python train.py --model="image classifier" --crop_scale_min=0.5 --horizontal_flip=true --depths=[4, 7, 4] --kernel_size=3
Rows from block 2 of a small image classifier, named by matrix and row number. Rows with one number belong to one channel. Each number is 128 + 24 x the weight over its row's rms, rounded and kept within 0 to 255. All counts start at 0. Numbers have three digits each.
After each channel's rows are labels from the 100 images, of 14848, where the channel reaches its highest value: "responds to" is what is common among them. Only what is clearly more common there than usual is listed. The data: Sentinel-2 satellite tiles (TerraMesh). In brackets: how many of the 100, against the usual share in percent.
# convs1: 3x3 conv (model.blocks.2.convs.1.weight, 48x48x3x3, each kernel summed), inputs 0-47
# convs2: expand pointwise conv (model.blocks.2.convs.2.weight, 192x48x1x1, transposed), outputs 0-191

convs1.25:162118083098159154146109139131167132156119087122130110138112159146102088127153132128157109128120160112146170140142122092109104151135086127175137
convs2.25:122135106140168139100125145147087108140167129117119151072147161111100134138115155084118134122109127117118119146146124122135118115149114120179130168117106124146135178135107161127157098167169140096172134168158145104112132153117150102123089133129137101167108082131116138114119183127118107118169118114126118151095083101145181135113099122094148097151120201101104108155141122152144122141118113126133131149113126108120125126128154139105120141130182132105144115119111142172162145103104133092128128122083095074165128133128137141102134099081106114146131080161102102134138132122131191130
responds to: snow or ice (56 vs 20.6); main land cover: snow or ice (47 vs 14.6)

convs1.43:145108152100120096102111108147126138123139121075112115119156108142166080118113146122134157120115092111100131115131139077094099085138105143090158
convs2.43:151093090093137125109131097148122133171134088112129117101155128131112068120141117110121184122137145171110163179151073119146112116080153142147150119141163168154132185138064113132141157111150139127147136122127128125116144148088126105141115119113125153174189141154123129144124161098103076117100144121145118151160090109120139086159121083108184132139121108144146118086119116132134118153097137130146134136065128125131123138101155141125128162126112139102115149149183140111109089149132130145133101109122146132102126105135128163146132116097136114109087118134130139137129122116079093122
responds to: built area (89 vs 37.5); crops (85 vs 38.8); main land cover: crops (44 vs 20.2); main land cover: built area (36 vs 4.6)

convs1.10:115133155083103105102166133119146143112136125152127125108163139093131132153144097125090138144119141167091144104125140112119137199166086117143120
convs2.10:090143126135157155142086129161154121173126117073089149116141121142087119130072184098186132141124095114163121132114123115126130136139150141117140153163135115112106095108130128147190103122154140100110083160137112116175106112149112164119148113162088140149173129110161099136145131140132114135147149121119142125117093112111131137092089151095115171171120113084137170146119110148139119134123167102107136167136110126126142078120110144088095133130150122140124138127153123167120125106151129109127128147202091134138121140158118156109090099116120115157125131121112092174121137117162137112
responds to: crops (70 vs 38.8); built area (66 vs 37.5); main land cover: crops (46 vs 20.2)

convs1.14:092101145101169130142124128127123114150161107109171098119119115151167113094107117139145147134117125093120118111104080174120151120128150120123063
convs2.14:129119129131131121155087136182126139132113122120090069154096164101094086172095194136100146128146094120147114160134105103111142123090153135115140144164081126089118169112128100131121112109154165120110111152159111108151128115136141155134126105145146121149097134105115083128133117170158131149111127092119086117135125134156104106096074147103153143174111134123162097110162148142142123091187157130101128143151125149177137117126120172134082143139142100115132163108131089115131128115135111122088093110106129154131128129113109102112127116127076164158135122172115125162132148125133150129
responds to: snow or ice (71 vs 20.6); main land cover: snow or ice (60 vs 14.6)

convs1.2:111089094142118112123116110173173161150131136077131138114119133099136099134118118117133134164124123144114146119151141134128209134113121178124145
convs2.2:115143122082122149128149124103135135177157161190157099119170161120130146117123093144114143095137148131109109119135105128139149118132127128114100092132099144126134137127081130095107141117130122096089144100181081142088131110108165120196142167118138125147146124147135133126107110157136149140087086109115144147104126128140120123092126106133102074077158101110129142123158132163134118131098076130090118124149121115076137143111182102113110128120128174124142117133085125104110181133125141087164125082075162143128128121087138152155153155116129102148136102113137098122134107123127124148
responds to: main land cover: crops (42 vs 20.2)

convs1.32:136141117130113144166092131116106131146095087108128198157126134130088145157152116136079183138108145093105126138140117110147149146111126123137108
convs2.32:098111121078132136152094157155148161157107119078135133115163108099138147126112163142130160134133088133126104130111110120141132092142117134128140182124106100169102149118157166134117120116143116149140119158132135136101114105179136128084115146141111142152096124078162143135095128126139099129145123163119107115105123139095141112156093147106145098153120145087158137138135115174137152143148128122125128176163120132175135179101119126112167185147148134091120139131092062125119090069158092129097122125120112104144108142165181148131119124145127147119121138173165135155089147120158132132
responds to: main land cover: crops (48 vs 20.2)

convs1.35:133180073095136151082125179147124138132158095106154141147117137102116123107145126130108152127150118136143134123141103153081147140124074104138132
convs2.35:121171125163123111111147134133098118155153164069118088192100116153109099145153099110141162141110132122151133101141139118135099153130127133119184149140129101145154137134101122138199124162169141116162113109130078094146145141118111119139156135122147116103134136155111142158123119111115147147115124130127135103146105150098127171145081116137179135180113144123102129154112131146102101150128142160146159153081136111119127118108137175131086133091130109098105116152087158132132084124131146122130149134145102122147123092133125160116174082070108114112172146101103129107087118124107097113
responds to: built area (81 vs 37.5); crops (76 vs 38.8); main land cover: built area (35 vs 4.6)

convs1.11:098139130135128103107119126087122111132090146144160107095093067109157135122092100143098149113099094132117111135119135164085107125154122106118093
convs2.11:108108126153100134125109124134134099129094131166093159121112101098156110155103125169113123151143170135028132081108109135120143141123139136105087143137116135150159088120160157141143152145117164126144164097147142133131097143128161161131133155144120149136131100073117119124136122113111161090120169130086124085110122125105102123151104143108109095165134116135115163146106138116172132139109118130113156097114126120119163122148086116117178126151115067082141120149118091159125100080127126136160179146113107144111111128146139156127133113173116167117115111129157101144160132090140152128
responds to: main land cover: snow or ice (33 vs 14.6)

convs1.13:131085137103115148160132123100131151108129115143119131107131146160156063098130103075167136120124137109114100127100104122118083125134149149082150
convs2.13:116136147112148154154118143128165104158118123116117132121115090151132133097139148148157155131159161141104119170184104115163119115137109146084103123154109114133160143149097119147154103131104133098096148159174051087148147141126092154135169131147148121119155124130120110159147160140127163117115169186118141093169118160124122141138115142111142116124116137149162129095137110128104119096127149137107164116124077114102125126139131086134109149122182131161106163158135152201126134128126148133105145169155131141107095119163121141121090134133127131147134139093069114143090130112126135074
responds to: built area (66 vs 37.5); crops (66 vs 38.8)

convs1.9:094151144123145133120136140131118157135086167195107174146100143101127160099162115113159105121130126146149089103141120131153135095148124115096139
convs2.9:118158114139116134142118144156127135135101119112162147106156146099135124139135109157127124131116139131090109128140114143071137105128094126119164123153111129146119119134108132114101147128111134117099106148128133099104131093088162147113114112146083131151159094108108103116139145123091115110122148102094108150132164139075121156088047126091079077105096137110155118157127126137161140134132119165099109138156118135154122123133071095112147131130165092140157127104089093104155156117154148163195162089112104128099138132145172122122179130150102130140103115120084107181128153114130110144
responds to: main land cover: snow or ice (35 vs 14.6)

convs1.46:136114119100153153154126141164150137133154099113142082110131140100123118088111099148138084114153136077139131153174130098121102088149122145121168
convs2.46:139144132135137151130119168132123113123141151151120126125151107117120133171113151149142142144127142124163112117138119082109127130146126127151094087137100155113119109124087201162118048128110152103132098128157156109157132109166160120148102134137172098141139085141151115135099102153123115081124064140140126140148138076130115105135097134130148136112104123106176160126104106169150134118099131108094123169126108136105127178120135058155106154163091079129129162099115141140134146140131125138145135098103138113122143136160161094134123168115135112125161106151120089132168164107137099139
responds to: snow or ice (43 vs 20.6)

convs1.42:126102097099111095119092102105103119133129109122115116154134091168111104112144110091122126120114097134124108120111151160122191147173087095120117
convs2.42:088111151134137152173120124137127153088155136127155145108122122085130117149129122181101102132101103131145089118118125119092117152127142152118158173128094154063124135146152152126073121135108117143113107143133063165135124115151132138144160134129120138149127130102070129168163142113127116142088156099130131093128154140098104125092104108117113134127138128122116176158134101135147152147121055123109177135135117106092136173107118138133148104144169133130137120163125081119147138112144174140156082123167094141128104139124139099182133127146089147116151070142110138118122117123099146140
responds to: crops (69 vs 38.8); built area (65 vs 37.5); main land cover: crops (52 vs 20.2)

convs1.17:086133068148140132125139105125120164111085118143106115104137140067111150108116105107114126132126121088097139147110106117130123133104124151081083
convs2.17:135132134136111108140138118118139154151132146122127162188145115115132174094127119112111166131166139140105135111103170140132079092104132088063140113142147100136187130129076133136146148134121097151112164113108143137101140140182155124176130085112129167138146149121154127069152103126138176115160111117144134104079136148148126131132145085115161127129139139143151161074135136106119121105093104122156093105142091122078120162087117190140106110113116131116143113137103132125136126136154145124110147122105095122105142169113132120125118067130109126132076107132142136143139120130094112107
responds to: built area (81 vs 37.5); crops (78 vs 38.8); main land cover: crops (47 vs 20.2)

convs1.31:083177151121067120152107122115118096134094108113099140100126127117095114153107166126147138116119193114126114104129112110135151142141093140140124
convs2.31:138132136133131127102145126153176161133142089115105140125113124132131124132107127122153129148138127091154115152135082131091142129121080146150143093094197123116145113133116135114140118106107108134126153153118157112125120144107144097151132089118103135140126130119103120103139118146161153088167176148121107184146096100138124109114090153130118147131136097143146145096192100131137138119115166106136072152132145137126125165106123139141190075138142139130134102109116144145121102113096139162093147168157139135091128120128149084119125170167198167091153151101083125094082125131128124138
responds to: built area (79 vs 37.5); crops (74 vs 38.8); main land cover: built area (30 vs 4.6)

convs1.3:123082147126113120113142125117163102152119084086116167150139155107128123156111129149108121161152126092122170160119080129147159112141159089114121
convs2.3:161127106110148143103087130162092136128125143147130095095096119130147143171141133135175138134092101180125133147096079136109127149140166177107130163140108128158114139090106144143133125157102175090122137106141098089130149126074098159121126129160160135107116134084131139162103115137129163118132110155110114107113130128163124104146113148096151138129117122100149144119120140153145117148177125087124117146107140158086081105130126135115124112123139095152119165175149108135141134128137100078091095165081109099133123105113149142106113076129147123147107138105109089163160170090163124129
responds to: main land cover: snow or ice (34 vs 14.6)

convs1.1:160166132104087135127127138105133131138139104133108124147111124073146156137118091107146158078156164108142101092116114150075123130142092144137112
convs2.1:152155115141092082098117126137110105120111079088131118095142118150116090133171117150134182147173153116110132142162125102121117128115156130133164125107118118113171089132168167130093147129141151115157107140121134103169126168099113117153131142118146157084143112116164113102145109134086132163131165139139112138152080145145141116182123113132148139117121144139135173127184135111134098136115100159177136138072103139159140077112122141127130155142072148122103105124097133138114096128155130136124145133121157119136137156157102198145123127088115130111118128137109177117108117142095135091
responds to: crops (82 vs 38.8); built area (80 vs 37.5); main land cover: crops (42 vs 20.2); main land cover: built area (30 vs 4.6)

convs1.27:118098105151106095105102135104103107088119134127139158126136173150142085157105127107121128118134143112109109166150098080142109093113081102115109
convs2.27:104123144115109163200109106142145117112137124085134093168100139193145121116144121149189141148102109099124117150115097139102124171142142143167119140119162148125130142090116098116137148138173155105090070137125137098169140144144108156114087155133141136154092081115096130137154090141165104129115117138114113137153084131160143119164119113108108121154135121121133095132121078146147099149115109143144134118103123134160161137164143144145093134103119121100148097092164105103106134126122139057153143154145172110171143106121122115127132124115127129133117126116089111119155117144133180128
responds to: crops (66 vs 38.8); main land cover: crops (43 vs 20.2)

convs1.28:127115131090151122116184143112134116127115124109119114139114117125153094129093069113119137122062096142107153117098110149122129113120112109157072
convs2.28:105118117153115150098099174167158101083117111079099124114111128161175103114133139110100118119146128150128181129113079096108146133122147175082125134131073142137122117139099147121178053156114108121128142175154110135156145141124162138103132152131127136141064105096108119158129139163158112096131144137133126063106091126107123153097139132131153126095124127123150133128136147110135137154113157104114080141124104104124128142146151127150130119121104104115162122093101126126140124124141063119130138132163097092159158160163119084130135132138151121105104100155137156155099141129118141137
responds to: snow or ice (61 vs 20.6); main land cover: snow or ice (58 vs 14.6)

convs1.7:108092136097093173089127112107130105136115135106128106155106119130074163081135091116166102135139138119093143161098142107104131125105137108112129
convs2.7:109144126137080153085114121099175078138119163118107110137176081085120130093100121142148138131116153113142148151149135087148124132179122128127088112111148163106161129105127133131125087116105149065088169136106089118169127101153158140098171127127112138099147118141164095141098122101131131119133148134130136174131158103180142127146124132116115146140133099137121119126132111133110132166105104126170152122154065120123074129158162105146111153152097137104134133133131125170093113145153125100123112110118123120154154131139100144090111116115132077133127186094117175131109140124124136134
responds to: snow or ice (48 vs 20.6); main land cover: snow or ice (38 vs 14.6)

convs1.22:159141098165079147105110130128153124130115099101142100169120121096129102130146166089130098099104094115122125146123157090114138134143121075112155
convs2.22:149130101126163145041135084114132130090155101115147131111121106108136090123140097084133153132170153177097168139154106131157111168142108110117125123153131118160091125092120148111151142110114130144152158114147133101124144117129123141114107128123121162144129188142125106133144154094103154155147118152145078112140136112138151114141128116168151096112144081132129123116136118108106108140106148145169152137172103144201140151109151157117120140110135143110109114126141135112090066138208149140085103099098116142130178095109117143116158166146143151128146137121113119129128129123120120124
responds to: crops (64 vs 38.8); built area (63 vs 37.5)

convs1.24:100127135090076079122110121129125140079118111106159065123154149134135100149148096123118105088124105143107143137142143099123096110118097131122116
convs2.24:104127158116096115087118085111119070166143077133133139174116133138164138119152124189099137147128066089142121139127099153103126138114111130131156177127093095126111102115148106128120102111159106108140169126104071090115129139163137130122143154119114129110128168154140184124121137101137113161111100147136079116085097169118129145162110124124118105109123142132148175143144105130127172123162126155134141123141132129140158087100165150105126113150184144123110133123151090113145137134127153105198118156090133140136102129095122134111121160078112101144117138101129123112126135145120117127
responds to: crops (76 vs 38.8); built area (71 vs 37.5); main land cover: crops (46 vs 20.2)

convs1.38:113125146113109110103152155093131172119125172166129128142118147092146123128093082128118125122064122141106101101128131187102100145120143129133125
convs2.38:111117097156176132150098149163118122112105120116115140135115156128117123081133131111091119134129120143102133111148112100157125162140107163132146172153120105124166171116108128134095118148113149093111095135146117120148126129122113170148164188147169114126097151092133150114137127106157122104151143160120100105092114139095114154120123144080159096107104192128113133146130133166152068153128151133117109124143108137101130133146082164116135164166160106115133096150142140083121127110105131135113120154097104143133133178127149146116165131150121162134111153216113114175140140090132117121
responds to: snow or ice (69 vs 20.6); main land cover: snow or ice (68 vs 14.6)

convs1.18:137111107144076166141130142111113161162145116134182080135117139133119123084105122124157096124128083124127139113115121119095079090145148109119123
convs2.18:096119096124172134087148151128160101167133130129152129110117140140125098121119126136103062118169113152124112056116119148120129109083117123187120138120125120094110151071131099122139136118143123102137128147152172128131133138164166153102151127134114103125125145126058138158113074130153136115130113123137122151120095090107133162131143141108183134138132155125119128147131130141122133143149122120186100142090157120114139140165114129094115102124174100112111113149082116138074129121138120111164146092127183098133161125095137119098129113156159167110175155127120156119103103133125153123
responds to: snow or ice (60 vs 20.6); main land cover: snow or ice (40 vs 14.6)