{
  "dataset": "Sentinel-2 satellite tiles (TerraMesh)",
  "train_examples": 72500,
  "horizontal_flip": true,
  "num_classes": 9,
  "activation": "leaky_relu",
  "depths": [4, 7, 4],
  "widths": [192, 384, 768],
  "mixing": "cutmix",
  "shampoo_beta": 0.95,
  "eps": 1e-08,
  "max_precond_dim": 1024,
  "one_sided": false,
  "adamw_lr_other_params": 0.0013,
  "batch_size": 384,
  "final_lr_fraction": 0
}
Rows from block 10 of a small image classifier, named by matrix and row number. Rows with one number belong to one channel. Each number is 50 + 15 x the weight over its row's rms, rounded and kept within 0 to 99. All counts start at 0.
After each channel's rows are labels from the 100 images, of 14848, where the channel reaches its highest value: "top examples" is what is common among them. Only what is clearly more common there than usual is listed. The data: Sentinel-2 satellite tiles (TerraMesh). In brackets: how many of the 100.
# convs1: 3x3 conv (model.blocks.10.convs.1.weight, 96x96x3x3, each kernel summed), inputs 0-95
# convs2: expand pointwise conv (model.blocks.10.convs.2.weight, 384x96x1x1, transposed), outputs 0-191

convs1.14:45 08 31 63 42 44 29 57 57 46 67 65 52 64 67 69 54 51 44 53 44 16 44 45 46 51 68 27 46 18 21 49 59 42 12 33 39 54 42 57 38 54 46 52 46 44 52 57 43 60 57 53 45 67 37 28 45 35 64 16 42 46 78 49 54 58 36 55 28 53 29 72 46 34 72 33 49 56 64 54 64 78 50 58 50 55 23 16 37 76 52 51 46 58 39 49
convs2.14:55 75 54 67 68 47 73 42 52 36 64 30 42 51 56 41 52 75 44 66 37 50 57 62 64 64 51 50 21 36 52 57 42 59 73 45 34 62 63 53 54 53 00 14 42 29 36 66 55 71 56 57 38 22 43 39 59 57 44 53 26 61 26 32 49 55 56 33 45 72 43 42 42 74 41 39 36 52 77 34 70 15 39 59 57 52 42 30 48 56 46 62 64 54 29 59 51 52 78 56 43 83 52 53 54 53 35 19 30 26 60 53 38 39 61 57 71 64 45 42 35 41 28 61 49 24 62 45 51 51 47 50 54 25 45 69 40 36 54 56 64 67 46 49 47 12 39 55 41 78 44 42 72 55 64 56 60 52 48 35 67 29 31 45 41 77 44 51 45 81 37 42 37 43 54 54 95 57 38 32 63 71 53 40 38 18 39 50 68 51 71 55
top examples: crops (78); built area (63); main land cover: crops (50)

convs1.51:65 45 66 70 41 41 52 49 41 14 54 25 28 35 30 35 54 59 45 44 60 67 30 69 27 45 51 66 58 64 52 09 46 51 38 51 61 72 34 57 57 50 49 46 23 60 61 46 39 31 65 12 44 55 49 58 40 40 40 85 55 46 48 43 57 45 47 50 37 55 28 61 52 47 48 50 47 21 32 25 24 65 44 25 34 28 40 45 57 53 54 35 16 65 44 54
convs2.51:34 38 70 61 63 60 27 49 58 64 39 31 33 76 57 52 55 50 99 59 52 33 48 47 49 35 40 35 42 59 59 74 58 33 69 57 33 59 33 58 68 53 40 17 36 67 33 63 54 78 42 47 48 23 36 52 78 55 61 40 31 77 47 47 75 53 32 49 57 62 54 50 36 43 07 48 68 37 57 34 38 49 46 62 41 48 47 54 43 69 65 63 46 34 37 55 54 58 39 60 55 65 36 52 58 49 47 55 56 44 55 84 39 42 40 50 53 34 67 82 59 06 83 50 52 59 41 60 60 46 44 77 50 63 62 69 58 54 47 64 98 42 22 72 40 32 54 36 48 44 50 68 63 48 26 46 70 38 33 80 66 44 59 38 42 48 54 59 45 65 43 49 35 68 44 50 37 56 51 24 39 61 17 55 51 39 29 68 76 49 62 20
top examples: crops (86); main land cover: crops (79); built area (64)

convs1.75:56 39 61 50 53 56 44 50 38 13 42 47 49 29 40 34 79 40 59 47 50 24 32 59 40 18 72 51 50 39 38 51 58 41 51 54 78 72 60 62 63 53 43 14 75 59 34 74 64 59 51 52 40 37 52 37 60 07 39 24 79 76 33 64 39 34 17 64 38 41 45 25 54 68 51 31 35 73 46 54 43 49 54 54 48 60 51 44 52 62 44 45 50 36 39 55
convs2.75:30 50 58 70 45 59 35 35 59 47 55 42 31 53 53 32 38 41 49 69 53 52 43 43 42 48 24 49 33 37 49 50 28 25 57 72 35 71 54 57 61 36 63 28 61 64 40 57 60 69 69 38 33 66 63 35 72 54 62 44 39 57 45 49 61 39 49 52 47 73 41 43 25 50 43 70 59 42 39 57 58 40 66 62 55 38 29 71 50 62 46 65 90 79 61 63 55 43 63 45 57 56 37 40 31 86 46 39 37 35 84 78 41 46 63 43 72 38 35 55 38 46 48 63 50 38 45 83 43 39 42 60 52 35 84 46 39 33 46 43 59 81 26 72 31 70 64 36 41 57 48 55 51 41 54 66 69 47 35 46 63 44 45 56 51 47 24 45 32 70 45 51 33 73 82 55 60 74 48 25 60 62 46 62 52 49 23 50 82 86 57 48
top examples: crops (82); main land cover: crops (71); built area (65)

convs1.66:36 59 73 34 38 19 46 16 38 46 30 68 61 79 38 51 53 44 58 49 31 61 39 57 23 22 43 30 30 41 43 70 42 51 46 25 39 29 41 72 60 53 58 34 62 63 57 36 40 38 75 60 59 51 76 65 65 40 67 36 59 54 37 62 40 45 46 50 83 52 59 49 21 36 67 73 52 39 66 28 36 51 32 28 43 62 53 31 45 65 62 61 47 57 36 59
convs2.66:52 41 44 39 60 75 20 55 93 17 40 53 57 33 59 54 48 72 54 71 77 44 33 40 56 34 59 79 60 52 52 53 51 61 49 76 26 58 36 99 68 47 14 50 33 78 35 47 63 50 47 50 71 42 30 53 66 45 57 53 54 55 53 46 54 54 59 35 21 33 28 63 58 27 75 44 46 42 21 48 39 36 57 58 38 46 44 62 59 64 46 61 85 51 60 47 28 51 50 23 59 37 39 64 51 52 53 49 71 58 67 91 54 31 41 66 82 29 42 57 53 59 21 85 41 44 12 68 53 59 67 45 44 47 19 54 57 65 37 61 69 45 52 47 36 48 55 45 25 53 75 63 52 45 75 42 68 46 51 63 62 50 34 64 61 48 74 88 72 22 45 65 34 40 28 31 38 53 42 67 44 49 30 60 55 43 58 35 69 40 40 41
top examples: crops (70); built area (69); clouds (66); main land cover: crops (41)

convs1.32:37 30 68 30 36 71 45 48 50 48 18 29 53 18 67 24 62 36 58 63 27 61 45 46 39 65 40 60 46 56 40 63 42 60 63 50 31 49 28 80 47 57 62 73 58 48 74 51 35 52 62 51 50 18 25 42 55 36 38 49 39 30 65 61 66 62 50 50 38 62 33 74 16 57 56 51 62 72 19 27 42 67 38 52 67 46 28 72 61 48 41 43 39 41 59 54
convs2.32:81 72 64 59 77 13 42 34 49 46 64 39 57 72 60 41 66 57 54 07 60 61 64 68 51 63 64 36 76 34 46 55 53 39 50 29 31 44 62 38 63 32 48 57 27 19 47 68 50 50 37 47 48 35 56 43 49 31 73 77 38 30 43 39 53 39 66 81 47 65 50 71 43 58 75 59 49 66 58 50 59 51 63 19 14 60 53 65 27 49 43 09 44 48 38 46 66 53 37 33 47 46 39 55 48 50 45 50 35 52 35 52 30 49 37 89 40 22 53 54 36 04 26 55 59 72 46 67 63 41 60 58 67 69 37 64 56 53 52 40 65 71 33 30 55 74 23 75 51 45 45 43 50 47 67 34 46 58 54 48 29 57 39 46 50 51 25 40 33 43 49 49 50 57 61 46 27 46 50 63 68 45 75 57 36 69 59 72 57 35 48 70
top examples: water (96); main land cover: water (55); bare ground (51); flooded vegetation (34)

convs1.90:57 40 54 64 66 71 32 33 28 56 48 58 28 60 61 44 60 71 56 32 65 42 29 30 51 50 44 59 46 68 48 49 41 45 52 71 51 64 87 62 67 78 57 14 41 78 53 44 54 52 58 49 62 47 31 54 50 42 28 55 50 77 47 46 56 00 46 45 70 26 39 27 77 64 41 37 56 63 44 54 55 40 54 20 44 52 32 41 60 51 46 42 47 19 48 46
convs2.90:55 46 78 32 38 47 77 59 26 33 60 46 67 65 60 55 49 47 24 58 67 54 41 68 45 59 58 75 44 76 77 53 44 73 49 63 76 68 70 87 49 45 31 47 56 20 15 52 62 42 57 70 30 43 65 39 53 59 51 31 47 42 44 60 53 41 08 37 48 83 56 38 52 54 34 66 27 49 43 45 74 34 42 54 50 32 65 42 31 63 19 55 37 26 60 47 60 40 44 45 25 78 41 38 32 71 39 50 45 45 89 45 55 50 61 50 55 27 55 50 50 40 40 58 57 29 39 55 66 50 57 57 63 62 52 54 86 72 48 46 11 48 35 53 23 64 49 55 44 62 34 58 47 43 14 43 47 71 58 48 48 40 62 57 52 66 42 52 93 74 24 50 71 29 56 42 38 54 54 53 35 57 21 56 43 51 54 41 35 63 36 34
top examples: crops (93); built area (83); main land cover: crops (81)

convs1.25:60 45 52 50 52 65 58 54 27 53 28 37 39 67 81 62 34 30 41 35 56 55 49 84 55 40 54 55 46 37 27 46 45 40 70 54 59 53 29 46 58 78 29 39 31 47 64 48 56 34 41 56 30 16 54 55 51 49 34 27 25 24 50 25 60 47 29 58 61 43 60 59 36 42 32 46 83 36 35 49 42 47 79 54 62 45 34 50 57 40 20 57 40 64 90 55
convs2.25:80 77 45 40 67 62 29 43 49 35 53 22 54 57 61 45 21 48 69 54 43 67 79 53 55 51 75 50 41 49 40 57 60 51 43 30 52 69 51 48 43 56 36 45 32 05 44 49 26 61 87 32 34 62 78 31 50 55 64 56 44 44 39 48 64 60 35 52 40 26 45 53 54 72 37 63 44 38 62 50 60 50 46 45 30 65 21 57 28 64 40 32 40 76 65 60 60 61 41 42 80 55 45 74 53 34 53 73 46 49 37 50 42 67 32 76 62 50 76 34 40 38 33 35 54 44 57 52 32 52 47 63 50 59 64 42 73 23 56 50 61 48 78 64 49 29 06 32 70 34 43 59 40 24 81 49 23 55 56 50 68 54 61 48 31 60 31 51 10 63 44 69 72 79 72 49 55 48 27 48 65 67 50 40 47 51 68 36 43 45 60 33
top examples: water (78); main land cover: water (39); flooded vegetation (26)

convs1.71:67 26 41 45 51 43 37 21 45 60 63 49 52 60 53 53 67 26 47 59 25 50 39 31 55 44 43 57 58 50 59 73 42 23 67 65 61 58 70 13 35 56 70 26 63 64 47 31 58 35 33 03 56 58 51 58 58 48 55 35 42 51 42 52 51 41 46 29 41 47 74 34 38 65 13 61 60 33 52 53 31 46 63 66 30 56 37 38 37 77 45 64 23 64 58 61
convs2.71:54 63 34 47 39 72 45 34 52 66 81 71 63 47 33 70 94 61 31 45 58 56 35 60 20 76 54 36 67 33 39 32 44 43 39 39 48 45 62 90 41 25 45 46 51 71 49 46 23 27 78 46 76 52 60 42 36 49 60 45 53 50 37 27 52 53 33 89 41 58 45 46 53 29 64 28 43 50 62 36 69 47 28 38 51 55 56 46 30 85 49 43 56 76 54 64 49 39 45 58 67 46 71 78 28 35 29 62 41 48 60 41 68 59 50 73 61 70 49 19 56 56 29 63 59 93 45 40 22 46 50 40 81 54 49 33 44 58 40 36 35 57 29 50 50 39 59 57 64 47 52 58 48 45 76 29 27 39 62 37 41 43 41 42 37 11 65 33 46 70 39 45 55 19 76 41 54 18 59 35 50 45 28 49 42 54 52 42 44 81 57 42
top examples: water (81); flooded vegetation (60)

convs1.94:42 48 69 57 44 65 47 50 48 54 34 37 46 42 46 48 42 77 64 27 75 57 39 56 57 68 35 81 55 46 55 60 31 72 70 59 69 53 47 49 59 62 45 43 61 45 56 67 48 32 48 66 38 41 35 64 56 41 31 50 68 42 77 74 43 60 24 82 48 26 66 57 64 39 58 63 27 41 57 43 79 72 40 32 75 71 55 42 49 39 34 02 41 62 28 60
convs2.94:46 64 34 47 47 73 57 47 50 26 08 33 56 62 39 92 63 54 52 51 65 36 44 59 37 27 09 51 39 51 69 62 50 47 48 42 58 34 54 22 27 32 70 51 31 19 70 61 38 58 42 31 41 66 46 42 44 47 43 52 17 37 48 55 51 56 40 41 30 48 67 38 32 46 14 50 39 63 53 56 52 49 44 42 52 29 49 60 54 43 53 60 07 41 64 90 69 34 61 23 43 38 49 50 29 78 53 57 27 45 44 46 57 52 11 57 52 47 13 45 46 75 53 50 45 71 54 66 78 41 60 60 27 44 49 56 33 49 50 34 64 56 64 29 47 55 42 38 53 49 55 24 53 31 89 31 34 51 39 54 81 55 69 36 58 43 60 43 47 39 53 53 47 43 79 49 36 46 25 45 54 49 47 52 39 37 47 50 47 34 54 14
top examples: water (85); main land cover: water (53)

convs1.81:17 51 54 48 53 35 36 56 41 62 52 51 38 71 59 26 48 48 58 22 40 41 27 34 34 43 43 36 53 45 26 45 13 44 70 34 21 49 65 49 29 19 71 36 33 66 65 62 57 57 54 50 51 50 28 71 36 49 20 51 61 59 43 26 43 26 40 74 78 62 36 19 44 58 48 58 36 54 40 47 63 46 40 58 62 53 54 73 43 26 29 39 66 55 54 37
convs2.81:46 65 68 52 26 51 28 48 36 57 71 71 44 31 67 59 41 37 40 46 55 55 41 34 46 53 48 53 48 33 60 53 28 59 72 52 74 63 52 67 50 55 41 74 63 21 50 75 49 78 16 38 58 36 45 36 68 63 71 61 33 57 34 52 48 42 51 47 26 25 26 34 46 76 73 73 62 46 36 36 68 61 35 53 69 48 48 51 54 44 39 55 57 66 59 72 47 47 59 60 52 32 44 48 50 44 65 47 99 27 63 68 39 43 40 40 59 38 52 62 66 64 36 56 53 47 51 61 56 21 45 50 35 38 56 60 34 59 65 45 68 78 60 08 54 77 36 36 54 45 56 43 64 36 51 48 61 36 50 52 78 42 67 48 46 46 73 53 39 55 68 53 62 66 26 51 19 49 49 31 64 65 70 64 40 31 35 44 82 47 31 60
top examples: crops (80); main land cover: crops (70); built area (62)